From a checkpoint of a small image classifier.
Training: normuon at rate 0.0021, batches of 64.
Data: 97500 training examples, 13.2 epochs.
Rows from block 8, named by matrix and row number. Rows with one number belong to one neuron. Each number is 500 + 25 x the weight over its row's rms, rounded and kept within 0 to 999. All counts start at 0. Numbers have three digits each. After the name is the row's rms in percent of the matrix's.
# gate: MLP gate (model.blocks.8.mlp.gate.weight, 1024x256), inputs 128-255
# fc1: MLP up (model.blocks.8.mlp.fc1.weight, 1024x256), inputs 128-255
# fc2: MLP down (model.blocks.8.mlp.fc2.weight, 256x1024, transposed), outputs 128-255
gate.32 103:448501500537547504476456472490492492485459461517551495507474510499509500486489526494546441528482500468528499493499502537522458520438541508501495530499496507491507497457528483528462497494516470502484525526493516515522459494500530474530549510509498480489523486495492514479510491490483488476543489458499504459481483515549491531505497473494484503539495508529546506530471453500486482475533
gate.34 107:514501506520492495538549489499533479480496512519488524448486493492461469483501504479506497475509481458499488519506532488523561503501517522486442493536502526523479495480525502499510443515502527524505507479510502516479524532493489542546528508506462473492551510510525505473508491487457512507512490500451542473533460478515458490504487475506485499481517494488459471494551513463466506505483
gate.35 094:527504506484462506517522469479504530503536475552545460490444455470494517489491500457493512487485525511474499507473518525447528488523466509513468519517495535497505537490536501494499534501482521524461521450477485511456513513510514494546540478493505449478515518514527530514485498497470522549516533488483485519469487512485488488475516505474487446466532547488462464502483500509526550475481
gate.36 099:508521510435469460489466461550507492455466463511485486527507486537518468485467524508470492496503557474467525504539493477503536525468509494496515502522530470529458471465516534463532505541498476490543471494554495511509494488491499527517530518455469517530499503501471479521483508494487508502474493504498511489535469500497504488510521494519482426507546463500523487506481523529536520486517
gate.38 089:482501476465494522501467497500527490491497513489501480462488480488468468466548462513436511497457540507479490489495507511479525535514511492561533496540497497493507553511482500468473458496511514500491539524475510492491462510518539545524518499492535494534503442504498438483516476487516488478502494510460466546457561529458448476508504543479538491482464534527501517487493491526517511486529
gate.39 109:478507492506471484521467499562484501504459541531486508530484493480519526454534566525488499522480488530499495483533463524476497559475524529471527491497556513485508510462511508487441511525486460462478501515540517524512505471523523538478525516521495496499507468467476494522528501508457530516475528468487515486501542486471555494491502523495537499513494477521530479510534506540517545475525
gate.40 105:481514511478504539533487466529476460473495511521470500506487538513478470506503467485467542511515485497490482479476472518541511511485536476476498522505483474483548462486472518468495494537489507497471487460520470505513504492550490517460501503518502491505490520512536467519483505486499510523493500485502467452537459554483455472510501474485474533486475468489513500499468443485527501543466
gate.41 109:496547468502505496509483454474506519506502485488480547497513502502445476512484503470559502487475500520475508494567470482543499514471511508534509521510487531524474517521534512505516536505480457497516465499469507467531505507529531466483510462513461503497445492495526504516495498447485478532509516530492498516507495484506485495470515517521455511509521506525486470502501470516479522458497
gate.42 097:450563510503479472468518467532528512533487509539527521565519492495483496516508505456515474486520534516535467488487462477519550516499469482503519516531482505505515487500490513487455520500513487527541506496506472499524508454510494500507504491488520462495498475499490521490491474476467520468474509489513514488519520506477482488504531479515490459498506526496493520499481463516500532490495
gate.43 099:497484524546511485516521518501516486502555505502480458489499492506503481507522560497509480453494492521505494480492516488538539525528536526522548504501492484500485504532509493569542497542489511472561476471496511532503502488447510514562531417496502475469486484535466495513481542540482513521478483531505450500510502501468502518502507477489484498499488516510510514522483494498496520522478
gate.44 100:478499568513484510496498500512493452533472490499516490485495530478521486514462469519484545508521507544499457500502508518489489562489491492554457533542528479506512486527503540466489491562464494496497510510503533483476511522515490498480470515463479473445516487506478473531497495486515491515441488501554487540528535473499509509514520483488504499486534485509515476499495483499490505528488
gate.45 095:549508493466534479505514514563473487500518500515465475532489479518445536479500551514501519494518474489504521482552481492503470532533464515509482508509493465464502499477473497532497494492525497490514478510478496528506520496490514477470495534482452460486479486503522537468489505493516500524497498526497432469521481480499518499481515480498510486515454499459501542494527492503508514517529
gate.46 101:490448504531483516499551548495515485469508494521514492523538465506469530532526464514489509502503450493466499500509498494517512481491519481525476532517504488506545487469498504518512519494498477469517478433532481496513499483469493531497503508468492505477516513529500473505518533524482498511549444512506526482514515495513494483555549472517510494479501485490471497450451496490555548451489
gate.49 103:502535509527432462487501474489470445552531548463477522492510495484486519439457553501490459484494504487491516483534507500510477512475523499479519529472509505471497517468510529457466458453515511473500545509470528540481497513505479468516476478512491472504523499508482526476500499518475526491524502481520475527492543509500530476536512501527500529488505530557552470509497504488527482471499
gate.50 109:487481459518496476466490498516528513480475485476466487486515528450491558530479573470498513500508486471478484452501491455532508459469537504539436458482489500496478495533531477503464474536446497501522479489516471508525500541503508482467459489493509504517452495503479484436502512471478494519511540489507513452479513550504472493512471480534524482479500481474495499493519457482486497514436
gate.51 105:459533536460579505479458476518490488506499500491478524537459519531488505441509490543454487483474448484443540486509488485482463529515506492445507525482487452500530490458493492499492502529501515515521514512488485513480463496498532514549513542481495486471501502497545485503511529494471521468526472477482494510491526511526480501500478490493486541455501498508514443532497480497473441527493
fc1.32 102:465459564512522488460471460473489500476541482542496493522516478495485471445512503475489525507515477471496492504521487483520486523515532504515530512517489508523524547473494548499501491472484507562501527513490519513496514503519479462488531486501527511529514510483473492473497429481550515506485530520511519459539533499447490475492544511476472490506485472508495508481455458497493509469465
fc1.34 101:479496491530501492515542488496497458503509487509534539476477526459522530569472473494532499521497475542511484528512542464503518535470557490500493512487502499491559543480466529478513484500507501492526496509494461504522506540525469462458486551498540476531521506487542518487507473503477490456485508481501491487531508520509506537464498511480493436478558520498516503484487546518511503503501
fc1.35 098:470500473466461468495488501513474527486410500539525546482514504478499536472498463481507486498503517479507552534526510497493456513535439453477533490450538518490505495509511502480522487508493513514518511497506518489506483505507508540511520534521544500449489544508564489486522505500477463518541512523475492488505489484503510526465475491517498482475470525531483476514478526453478457507520
fc1.36 105:510501494487519509511516511496511471518459549535465536494511502544516487499469487541524435511478475540481505555558517502517486463497546544457494507494486529520511467462520513505504522491501514475483509511499519535462527508458489536484494513484516500503488521521489553494468506504507447527497466507473521456564485480495548514536492476497517545517515475521465488536504524448512494513495
fc1.38 100:473481506471532502508470482498512516492519471534437498505497496507540495475483458519506489529513509497510514505498554517464508513470485476542525507499495532463500468476501507489495497482485557516487499511519477471485529467490476543504472468501499503532487486497494484459546481482506535487458493470445486546510492474472492529467491490503497501502518515487484478500489493512515520508500
fc1.39 103:525505453480515492477473449497511516493530467472490507516478521470536504497528493541511506506503474484505472459501541494498492485505466485528471520522470488520524513544486498490510521503520487460522508480475517479462486472495560538514521545478507517518481535577500480493478530478499461533501499443518479486484494535510487468441516509504456482523477538495500476521531451516511521497469
fc1.40 106:478496508498481498451491506476484524485549527477477473490512521474470512525479436475487472481495515497493488529549500519462482507495515553489530497487527514497501523467440488477528498539521496495503536481537501512459489523494507521503506484501493578502469535500466518530531508510528525537539496492531510502480485497495478480574480498516528534533497503501502463515497491511514493483564
fc1.41 101:476480484487493521505491493523540530505510499506460484494497506498485479488546467553456457439498502475503487493490481451482521547483468535518488456500477493513490481485492520482513494515534514505523480521569503536506513482433506497462528505508463502528536511503486521440482512472529480482499469487504477489498476464467499463493500521491504509529500503491515468465562531510477532522509
fc1.42 099:510499498496494487501515505476489490515502495503517492529511490518504539524542499539499498516491525510520519501513484467487518493546473448484470505486473486545504455501455554498545471473488495525529521478469509500478511495426472532516489473481477497464515493471460507523491475491500471476520498490496506519446506493457496505510537481463495513502499463558453510543532499512488482486486
fc1.43 102:498452490490470502502503482514514497484471487498497481504503509492525503519489470504519506499489537517512510490500535482497504479503548480494515495515457480465517491529490526478491506492530509481527529488502521524487485488483494516551531492493487531480497493482504557513482533515448496527491505526480502487464521506509458500478497454523517525537473514465508492514467537484487508478483
fc1.44 099:515438472534499475479513503497549513513513498487522544539471520468507474527540476463484560473538477502517455534461494542539483523481516532537513486506511530470526515501501518474443505513493513493489527469475464503535491512482492540506485505492519488486501505466535499519478498475478511462468482507497489492533452513517492479503450531510493488522488544494510448473501552495497498488499
fc1.45 095:545488523503505477520518525523477510507528491472498490497509513500507490484515493494507503485457477477491519482499482475492470523466473466510473498488470485490503481494523518510516528495553560497554523512511485518502527496453485461482494505489493466505501470476492458445504519516459544516472507505534430484517549511472500589481507552489493516505483495494496543515487499543520505503489
fc1.46 100:501474512496540518452497531517524502498465487500470490522517484549511536492488511487478552484502518472509543504499532528515481497507481475485527521501483500483477479508495512513475463481531509497489538525520539531500519467485473492506471497521506534495486484479476486512460531500507523551520552481497486503531492511517513471444490463457489535464535516569459503453522538518531554525491
fc1.49 101:505506490511535473508504469527480507507484503496517473535515519460525435515469499466460446525505536512524468524540497475489492473500492507508529512494515487468486514501496508497469528497547474533509530467489510525476489493485544465502533515490473491513515530518507502474489481506501559540498474512481491499474478490517524464498451536504535530501517493518514513444481488544454489449445
fc1.50 103:485490495517482469489531493513501500479520517509500525485507472522472516519522501493500526492497526491515480545556510550528521513475442482476484508496486522539480454504474499470501482536525457510539497497510484494535460536471504523538477492517527479498502509533519454482517483466471501498486482485458498567513515514543482505512546503490483483467466491501462538486506484555516532489501
fc1.51 107:447480505505467516486461473517511531496477518502524522515537508497513529524519529521499490497504492510473508533487501446512511491523525489554516483519498491523493500485480533543484445545537490506463544483508484487480490482477456457499467494490535520490514502476468539514558500480500520520464500427483520494455492517529502507530528512504448561485507527449509505543499466495507472514564
fc2.32 098:500519498500498489489453473506519495515511486491469485461502488547488538471483484520492473472494473527492467523489472467498522502531516507513497527476478537490482492493533482514490475514511509461496513484546481491528466513482523489498488535501497515499545510501437456467487510469504511507501491521532503505492525507498471495497469505439494523471507509519469449520471491487489519527560
fc2.34 103:496493516493530480563507486467487508494486481548518510501510538460519526525452531476458526457475477528506497485508490501495520474529478493461467468489475528521497488500568479508479526551518503530521526483494522518510489509532549503526480510451487492474515519476506538513460451479482489489481499514489520534512477485505500473493435510508496502469494548521495515506513508512511481519509
fc2.35 090:479486491523528470528478488495506488480538523479507456484500501507500457494526451542439514489503458508406530520515556496512489487511549508485498520476502498536491514498512476488500509482576470521456508481511519486549463492550487469488546504526541502496488494462510527487472491542489465521532508460504544487521486487523497501499496481522432514492492466477510482517459496497493524517526
fc2.36 097:535525513528501504486479507502523505536520515529503558557466482456494487479533458473482509502566544538500467487518525490473505493533507517497509448479486501508506458479519545490510454509529500461520506523519505464513486439486485508531482517505498495489483526478489503542511504488518513519476427511482500528499452521478505473464502541481537513480470481519515469530486495495481470515526
fc2.38 101:478465501540474491547492505489498488517448471515499478490533546502462513479511469492483473505546510560523540481512542485497496507503523539508473493468459453508471512510499498535513487481500564515501488486483490527520531500505505543413503446482485495512491501491501481486508474491461487505504501510489473512525461485558501499511488479524502481521540498521523500503468516492545560478515
fc2.39 096:505522527512468484478519528494481543465536491513520513481523535485492515511519502521573446507511493484477494532528507467482477510535497506452537474499482482514468540499542498471487515520505536517535499516501476493518471436464526530496493516482512515487513516491526507486496503538478495507474452505453505462469521496520469456481498496471483502487551535527466561488506473512495499462479
fc2.40 109:501459495495546539471485522504490507497494483499539490514538509499489485466485502472536517520488507539541486515478506523475494496448530507455500543453494523515481471487536510486482500477499486500477487491488465503512478481501543484507507550547486513513485522497470502497463516510467469495509515467501469482497498505454487492511496531494485494496450531492475459479497485517473507497501
fc2.41 094:458523485486476483469520467526496463520549552512500491547499518480512508540472570493488510506510506492477456483508478515490488516499480487494493472462490528513485507525535533479513500494498462482540520517476494515519537492520538515526522506492510492503512493468490468534485531546449504483509547469483465512546465513481503516508487532497506456519452488513510464472482508494506537498474
fc2.42 104:499486485476514487502562546533503510487525500507500525526516466523459507503506501476504498524520507484481527489514528475445505488476515499492488495519475523485475510462480543475509538557491462479500488465490504491493530512508465492489519522510514446527516481543516521477529524488494474532477509498543502509528487540466463528507520477489522483509514563514512558519519511466508497504518
fc2.43 101:485464529517470519472487460522495525497453494493510492476499499497443533501485467475517517531538500436488531513521471492469463437529490488477508509497499498487484488577500494456512493457488486481469496516530481484494453493541481491536499502506502514519504470558494503491503562540460513520535551535490472486501500451503484464493496484531483504514504485520500486477487459504508490515448
fc2.44 088:527500486467526523540509515502480495510539518508484521504529538547448543493462477496486517509495499511517486459495483486509502510484541481466486509518480523485487468537480503538499513487449508505481476455511494490502477469559496518517521524521500513470500472499564460535523520469490496522476481504506439501472478514508517460512491502548445495494477540491486493504500486471502487494459
fc2.45 092:475494485499514533490470506540500485504517516524537498493471492523558455540507494506469531493514482484479499497495481481514526478497524554509519506522511517469495479494509525475488485513520521461488461514498476505496442522488474498513467520490534555520506520484471530526492492488516466493528529536483473517518462474511534526473506497531548500474496510507499533434481533565445517489464
fc2.46 099:496525500512478506486460529477507518481502485502544507552486463491485536513537475518474515496519500505528474487471473534539531520503494545519504490498497486516494489484460495423513507482474448478498504533471469511511528538472505506472469524482517536517467476459436507476516472531558484501526478494477500541525475495489530520525453547492501488509502526514508459477547524524506481513483
fc2.49 096:510497489504481504459482494492440555529475475504479517492499486497510494524490500503524500476509526495490494475498512518489550493484462508493475506519475504477556490531520515529514502510536518485471446499492497517504452531489510490486508516467497513469487498502498490498520454503483500501574491479512484497497508509551512423468536568563493488481487537483513441495551541534474545485498
fc2.50 099:521479514499471501488520516478486491517517529488459454478494483527498457539554491491480489496453473524449545512498514524480500513501525455532525463498518521481459503500499505549530530511496558496471504502489476530509498464495474471491493548511484498504491490513530520498537538517490482520478494533535501524486527516528547505487515490473497496482481470517483475451506500477490489472531
fc2.51 093:520530476506515442472504535501499495510499536478508487453494526525478528515477493480529542438503566518524477490504477485495487525487491482522491508556536506534503504539517495459538465481487479509502522485536501491481484486469531488494514532489507462500518515491495534490524460496521493463497470491520471531522503474591516545505509533516463487491514490462498546435520502488521492512495