config = dict(
    model='image classifier',
    dataset='photos of arthropod specimens (BIOSCAN-5M)',
    train_examples=97500,
    targets=['family'],
    num_classes=218,
    norm_position='pre',
    activation='swiglu',
    fused_qkv=True,
    parallel_block=False,
    width=256,
    batch_size=64,
    warmup_steps=600,
)
Rows from block 8 of a small image classifier, named by matrix and row number. Rows with one number belong to one neuron. Each number is 200 + 40 x the weight over its row's rms, rounded and kept within 0 to 999. All counts start at 0. After the name is the row's rms in percent of the matrix's.
After each neuron's rows are labels from the 100 images, of 14976, where the neuron reaches its largest size: "patch colour" is the nearest of a few named colours to the mean colour under the peak. Only what is clearly more common there than usual is listed. The data: photos of arthropod specimens (BIOSCAN-5M).
# gate: MLP gate (model.blocks.8.mlp.gate.weight, 1024x256), inputs 128-255
# fc1: MLP up (model.blocks.8.mlp.fc1.weight, 1024x256), inputs 128-255
# fc2: MLP down (model.blocks.8.mlp.fc2.weight, 256x1024, transposed), outputs 128-255

gate.485,104,204,253,181,131,144,206,198,206,268,257,178,172,246,158,207,258,260,207,126,225,189,213,163,113,247,233,194,216,246,198,229,162,216,102,157,140,194,120,190,165,138,258,238,268,212,140,188,151,240,153,178,122,207,141,198,191,222,154,167,192,210,152,195,141,209,195,228,176,192,159,129,123,179,207,182,190,190,159,259,196,245,184,151,157,231,217,144,192,151,150,220,122,155,218,236,208,175,162,193,241,220,232,140,143,212,175,143,263,224,212,208,236,158,245,180,199,156,215,203,158,151,208,197,151,215,180,198,210
fc1.485,094,233,202,246,228,256,160,218,185,192,227,284,224,203,228,193,173,192,206,159,239,203,193,197,212,231,177,198,224,135,172,181,276,141,193,174,218,147,177,179,200,231,234,199,212,185,201,216,193,225,163,125,179,259,160,206,266,186,242,255,165,223,176,134,195,80,199,211,275,231,242,230,211,212,217,230,221,214,191,274,249,171,158,200,208,215,200,146,185,247,204,223,221,218,198,168,166,189,248,195,170,113,188,183,187,129,193,222,115,209,246,256,219,124,199,221,292,244,180,152,177,198,131,185,190,208,192,197,174
fc2.485,100,146,218,240,135,209,193,185,158,210,181,234,133,211,213,214,225,223,153,214,155,194,281,219,217,216,252,264,200,203,150,156,228,176,172,210,236,122,155,259,231,234,169,130,196,144,163,191,222,221,197,167,266,217,293,181,109,261,213,180,127,203,140,220,243,180,224,216,175,192,177,113,129,238,210,169,194,187,208,144,233,172,149,245,215,188,230,204,205,181,182,183,161,251,151,210,267,238,136,147,214,278,199,239,126,195,151,181,161,196,241,150,186,231,244,182,145,175,230,176,226,283,156,165,186,206,250,187,198
patch colour: grey

gate.148,098,162,213,159,141,202,147,156,259,203,176,172,197,191,240,168,177,208,194,212,208,226,230,224,192,162,284,207,262,156,168,168,148,206,230,210,180,183,231,259,200,117,178,143,185,237,141,168,163,231,213,137,219,227,188,185,199,255,269,149,190,166,162,158,137,245,206,262,206,196,259,188,162,209,218,205,223,164,202,175,232,210,185,177,203,219,241,130,178,179,161,175,246,284,215,215,145,201,212,215,214,208,158,151,261,200,209,185,184,174,205,283,183,274,212,235,246,243,259,278,201,196,256,229,231,135,125,216,105
fc1.148,099,153,130,158,171,270,244,141,202,159,162,154,134,199,207,251,206,208,220,178,203,220,193,261,172,188,186,199,231,224,170,216,202,180,213,232,213,173,148,177,120,168,235,183,170,245,165,151,266,219,169,224,193,187,190,153,228,224,187,216,183,162,198,146,196,205,256,157,250,238,211,148,211,244,209,275,219,207,178,275,185,164,204,238,151,209,238,217,216,203,175,245,200,137,152,212,189,194,214,198,211,192,206,239,214,151,243,288,128,259,213,214,244,208,59,206,336,184,230,238,145,248,190,225,180,190,152,123,185
fc2.148,109,173,187,108,275,232,250,232,241,150,220,206,248,236,238,197,200,233,223,158,175,201,153,279,229,251,154,187,203,179,206,171,191,200,237,185,188,177,285,212,232,224,313,220,158,107,169,238,119,225,247,147,136,236,188,181,203,230,231,193,286,205,193,193,217,242,237,271,206,116,220,134,176,181,230,162,199,187,232,240,275,161,161,249,256,191,278,157,148,232,110,181,219,189,198,316,167,243,186,165,250,243,237,118,204,222,236,215,210,195,171,194,188,176,240,205,175,271,231,234,234,238,171,249,252,225,201,198,164
patch colour: grey; brown

gate.730,091,253,230,244,212,175,215,194,269,160,209,203,245,177,177,123,141,233,216,253,200,189,186,110,220,196,266,221,291,131,197,226,205,180,151,251,186,263,216,167,256,228,182,212,146,183,230,221,265,159,260,180,235,214,221,227,163,247,168,222,215,206,265,161,201,248,199,183,212,195,149,216,174,146,185,173,222,195,184,284,185,223,209,262,218,167,239,157,250,156,248,246,184,188,217,141,184,115,213,140,150,239,192,139,146,199,223,248,187,174,164,167,212,209,168,238,188,281,183,121,150,232,176,135,236,130,200,195,162
fc1.730,096,212,175,208,197,201,249,189,145,177,166,193,196,157,200,229,186,184,205,186,203,152,239,118,229,219,195,156,190,202,240,177,232,162,176,228,179,208,150,174,175,169,146,220,135,190,224,230,184,182,145,200,204,179,179,176,236,189,243,220,134,172,163,173,206,246,149,276,198,212,204,129,200,210,158,176,229,288,168,196,257,114,230,176,207,251,156,124,252,185,199,200,247,205,194,143,196,157,214,188,259,213,213,161,229,181,179,151,149,246,210,181,225,246,188,192,166,160,169,159,201,119,140,191,92,184,209,232,187
fc2.730,096,220,156,182,136,128,233,226,195,197,264,138,196,179,194,190,249,133,211,168,202,248,278,197,218,120,85,156,261,183,165,213,181,171,191,173,197,241,171,232,168,260,213,223,227,231,246,194,189,159,152,225,269,138,205,146,309,196,138,192,238,202,216,225,193,221,196,219,252,251,229,217,232,226,212,184,194,216,319,252,198,239,158,241,148,174,197,195,257,168,199,252,169,213,225,257,152,214,161,221,151,224,169,32,196,249,174,197,202,104,238,255,122,211,177,204,159,170,186,159,242,279,198,258,205,191,157,240,202
patch colour: grey

gate.447,108,288,235,179,189,280,161,196,218,196,215,189,137,148,186,196,162,157,176,148,225,204,279,224,253,227,180,229,228,211,250,170,279,198,180,214,263,179,269,204,190,218,177,172,245,348,132,175,146,253,125,218,152,139,198,242,130,276,226,227,236,172,224,247,220,166,148,242,197,211,219,244,183,182,174,113,228,198,227,264,186,274,216,186,140,196,241,198,206,135,196,172,186,163,221,187,281,193,216,189,151,161,254,153,211,227,191,165,195,145,218,265,221,212,270,150,182,227,204,231,186,216,184,205,180,205,132,208,249
fc1.447,099,171,242,165,200,120,184,123,209,228,130,193,181,243,196,222,138,198,295,260,190,160,249,197,182,135,241,138,162,240,204,234,196,162,291,182,224,216,213,257,166,123,163,213,231,207,257,194,202,165,143,258,217,244,225,228,155,212,196,158,288,182,133,221,168,223,207,149,203,151,250,170,193,233,176,194,183,292,190,195,199,240,247,105,159,207,227,192,165,131,247,249,240,164,197,225,212,227,229,176,144,234,134,178,243,177,207,193,199,279,150,206,257,265,228,207,178,135,142,206,181,217,152,207,205,225,210,166,199
fc2.447,105,179,146,126,140,201,168,182,245,164,190,255,181,167,250,245,220,232,162,168,200,198,201,202,285,257,220,229,179,131,189,213,198,188,146,241,110,265,246,206,173,205,173,205,217,222,140,199,249,113,152,207,175,193,215,243,232,202,176,239,230,185,206,218,222,179,124,182,212,174,102,176,161,205,220,166,177,156,222,238,203,208,226,138,203,164,157,253,216,158,275,221,217,204,224,191,169,151,232,134,219,223,111,289,249,141,179,224,210,172,197,254,206,235,132,186,181,219,201,228,204,226,204,167,207,166,198,298,163
patch colour: grey

gate.569,103,264,186,174,244,221,103,136,287,246,179,215,178,126,201,220,180,205,234,217,230,160,214,217,236,185,180,271,226,184,158,156,170,211,188,170,222,187,234,178,154,229,132,176,245,208,221,187,167,209,234,120,199,139,231,214,237,205,284,217,184,227,145,201,185,155,260,185,249,172,230,183,247,142,240,231,216,251,176,221,216,189,171,225,263,164,179,235,213,263,257,238,216,214,273,213,128,243,185,216,149,213,190,175,230,187,222,223,183,144,161,198,226,176,171,155,147,232,149,152,94,187,343,213,143,212,229,167,178
fc1.569,098,160,205,155,240,114,246,212,172,165,143,198,217,204,208,175,127,150,245,212,267,188,227,235,215,291,178,261,195,264,168,125,296,187,176,226,157,195,242,202,206,113,144,214,169,224,242,201,151,189,116,135,194,228,211,201,210,178,234,215,184,215,228,225,157,176,243,194,243,211,203,256,183,220,285,199,138,164,140,98,233,172,175,177,145,167,204,186,252,203,218,203,182,176,189,169,118,192,255,301,190,159,177,219,177,128,209,158,245,214,208,246,233,228,193,167,169,262,245,233,167,243,257,132,229,176,260,200,190
fc2.569,096,213,226,258,223,190,227,265,179,175,260,236,155,103,178,243,202,189,233,287,209,187,202,224,218,150,188,232,217,181,205,205,184,185,207,252,211,225,193,167,203,189,175,244,238,156,120,221,110,201,149,280,221,247,276,234,158,221,171,320,277,257,231,181,181,160,228,153,125,159,231,191,152,115,241,230,262,217,274,125,177,252,194,257,216,220,253,231,174,209,197,217,209,185,280,189,253,172,193,221,206,266,159,197,204,187,193,221,267,185,228,196,164,199,206,165,204,216,248,185,231,155,224,254,191,175,305,274,124
patch colour: grey

gate.484,099,258,195,245,177,227,172,173,217,102,198,143,185,173,149,187,228,167,208,262,249,241,241,163,154,246,195,219,208,138,119,148,189,159,198,167,206,236,167,130,214,244,219,223,150,200,203,164,166,242,216,196,197,138,122,268,217,238,143,220,210,188,174,197,189,138,198,208,155,223,117,263,153,234,193,229,208,216,148,219,136,215,148,154,241,243,227,132,204,90,175,150,205,190,183,259,219,291,186,177,259,233,230,186,192,162,191,257,167,193,174,132,200,200,198,200,194,133,209,243,252,168,203,247,160,264,251,182,220
fc1.484,101,142,180,163,213,210,234,248,193,185,143,141,119,186,219,213,171,221,177,174,204,83,173,192,205,239,179,147,125,178,218,168,255,194,205,160,194,147,208,182,194,172,160,172,149,147,165,264,265,195,243,217,212,208,262,234,201,238,246,228,200,197,195,234,222,162,171,239,209,198,176,235,240,202,212,233,225,197,232,251,209,253,153,192,234,250,199,212,173,141,233,247,153,191,189,147,151,283,166,183,239,218,289,211,263,205,175,296,167,244,215,178,190,197,144,235,151,162,195,186,263,139,259,231,172,218,180,142,151
fc2.484,098,208,200,224,240,181,168,244,139,222,220,215,171,278,243,154,172,137,164,195,246,266,236,167,139,238,172,268,271,212,192,234,150,290,243,248,228,278,245,241,213,189,240,242,202,153,190,226,145,166,217,151,178,182,175,207,189,160,273,206,114,189,172,200,167,179,199,241,240,190,259,237,182,164,210,216,174,221,170,172,232,189,159,233,224,214,186,191,208,249,218,141,194,160,229,181,221,102,161,263,263,237,167,235,233,199,220,145,245,155,260,161,165,239,340,211,222,208,221,241,257,269,191,260,268,255,162,189,258
patch colour: brown; black

gate.361,098,171,169,240,133,181,125,237,198,209,247,212,236,197,248,171,214,242,151,180,231,154,183,165,264,189,161,182,150,251,205,283,216,260,172,205,205,158,236,169,260,227,170,225,240,127,192,213,237,168,233,259,193,183,294,220,181,200,223,224,243,191,297,150,225,233,124,154,255,189,223,218,204,211,242,238,231,290,169,149,217,263,239,205,111,160,164,228,187,216,285,161,157,141,160,227,252,218,157,279,175,244,179,163,237,191,169,264,151,269,160,239,236,220,196,231,171,147,146,195,264,251,137,183,278,247,274,121,298
fc1.361,098,159,249,160,193,231,239,230,215,218,146,205,159,250,235,205,184,258,151,237,252,145,282,182,231,174,227,210,123,180,178,262,184,182,272,197,233,171,209,205,173,196,275,271,213,197,165,218,187,132,195,258,185,198,185,244,223,279,147,174,196,171,132,240,170,243,143,182,223,174,192,204,191,227,236,190,247,167,210,208,210,154,146,202,225,197,295,227,221,227,251,222,152,259,186,172,235,244,231,127,289,178,171,230,211,226,225,156,234,203,225,251,196,147,245,273,260,144,173,220,200,207,256,215,219,241,171,275,230
fc2.361,094,186,295,217,219,226,288,221,185,183,198,173,203,207,150,158,217,259,273,151,199,120,152,174,184,155,256,158,265,172,188,205,169,187,228,119,200,143,171,183,184,181,184,208,211,156,168,253,209,192,114,143,226,183,231,217,218,305,121,107,120,166,206,141,224,272,253,231,150,200,216,291,218,176,225,156,214,217,159,197,226,218,202,147,284,230,250,193,262,186,194,238,299,159,191,195,234,212,171,198,259,210,199,189,191,217,160,201,189,187,170,200,203,226,192,165,193,110,156,194,157,182,212,214,205,175,177,164,228
patch colour: brown; grey

gate.26,101,245,231,162,115,201,210,179,184,198,143,227,228,231,207,146,193,193,205,249,155,204,264,200,199,191,194,204,222,216,174,240,231,269,257,163,194,276,212,230,178,192,134,210,294,154,177,232,147,270,291,232,267,189,200,196,250,215,181,237,225,188,157,230,140,223,245,184,214,246,199,191,194,160,200,245,256,180,180,178,197,201,190,192,175,208,206,214,175,197,150,175,189,225,231,213,211,221,245,210,128,215,243,149,186,207,238,305,211,178,155,143,252,151,190,136,202,196,216,211,214,150,220,209,273,245,197,199,225
fc1.26,102,174,210,209,193,176,173,288,207,229,148,159,182,168,192,192,191,240,289,198,197,215,215,215,160,244,198,144,176,183,197,261,181,167,161,225,207,198,208,114,222,181,177,132,214,221,277,188,206,162,139,273,153,279,265,293,204,217,204,169,198,222,162,212,188,164,172,183,159,199,196,201,231,178,186,209,246,214,199,160,200,153,261,217,157,254,185,165,269,219,230,141,175,174,229,219,159,92,163,228,203,192,141,193,186,189,241,273,256,227,202,133,260,194,146,243,233,140,145,241,180,210,109,236,260,222,163,213,174
fc2.26,104,245,169,236,192,222,188,192,209,161,210,194,266,127,199,181,248,163,193,203,232,218,174,199,111,188,217,180,191,168,221,163,141,169,204,242,195,171,163,156,197,199,181,191,236,187,146,218,232,201,245,148,219,195,208,208,256,255,196,179,161,194,282,237,164,256,124,209,247,232,253,165,221,192,166,213,88,199,171,120,226,143,183,278,235,155,244,228,224,170,172,195,169,188,217,184,169,157,179,140,184,222,177,196,217,222,180,216,198,243,214,191,178,210,177,191,211,173,201,272,220,234,222,252,139,229,121,238,193
patch colour: brown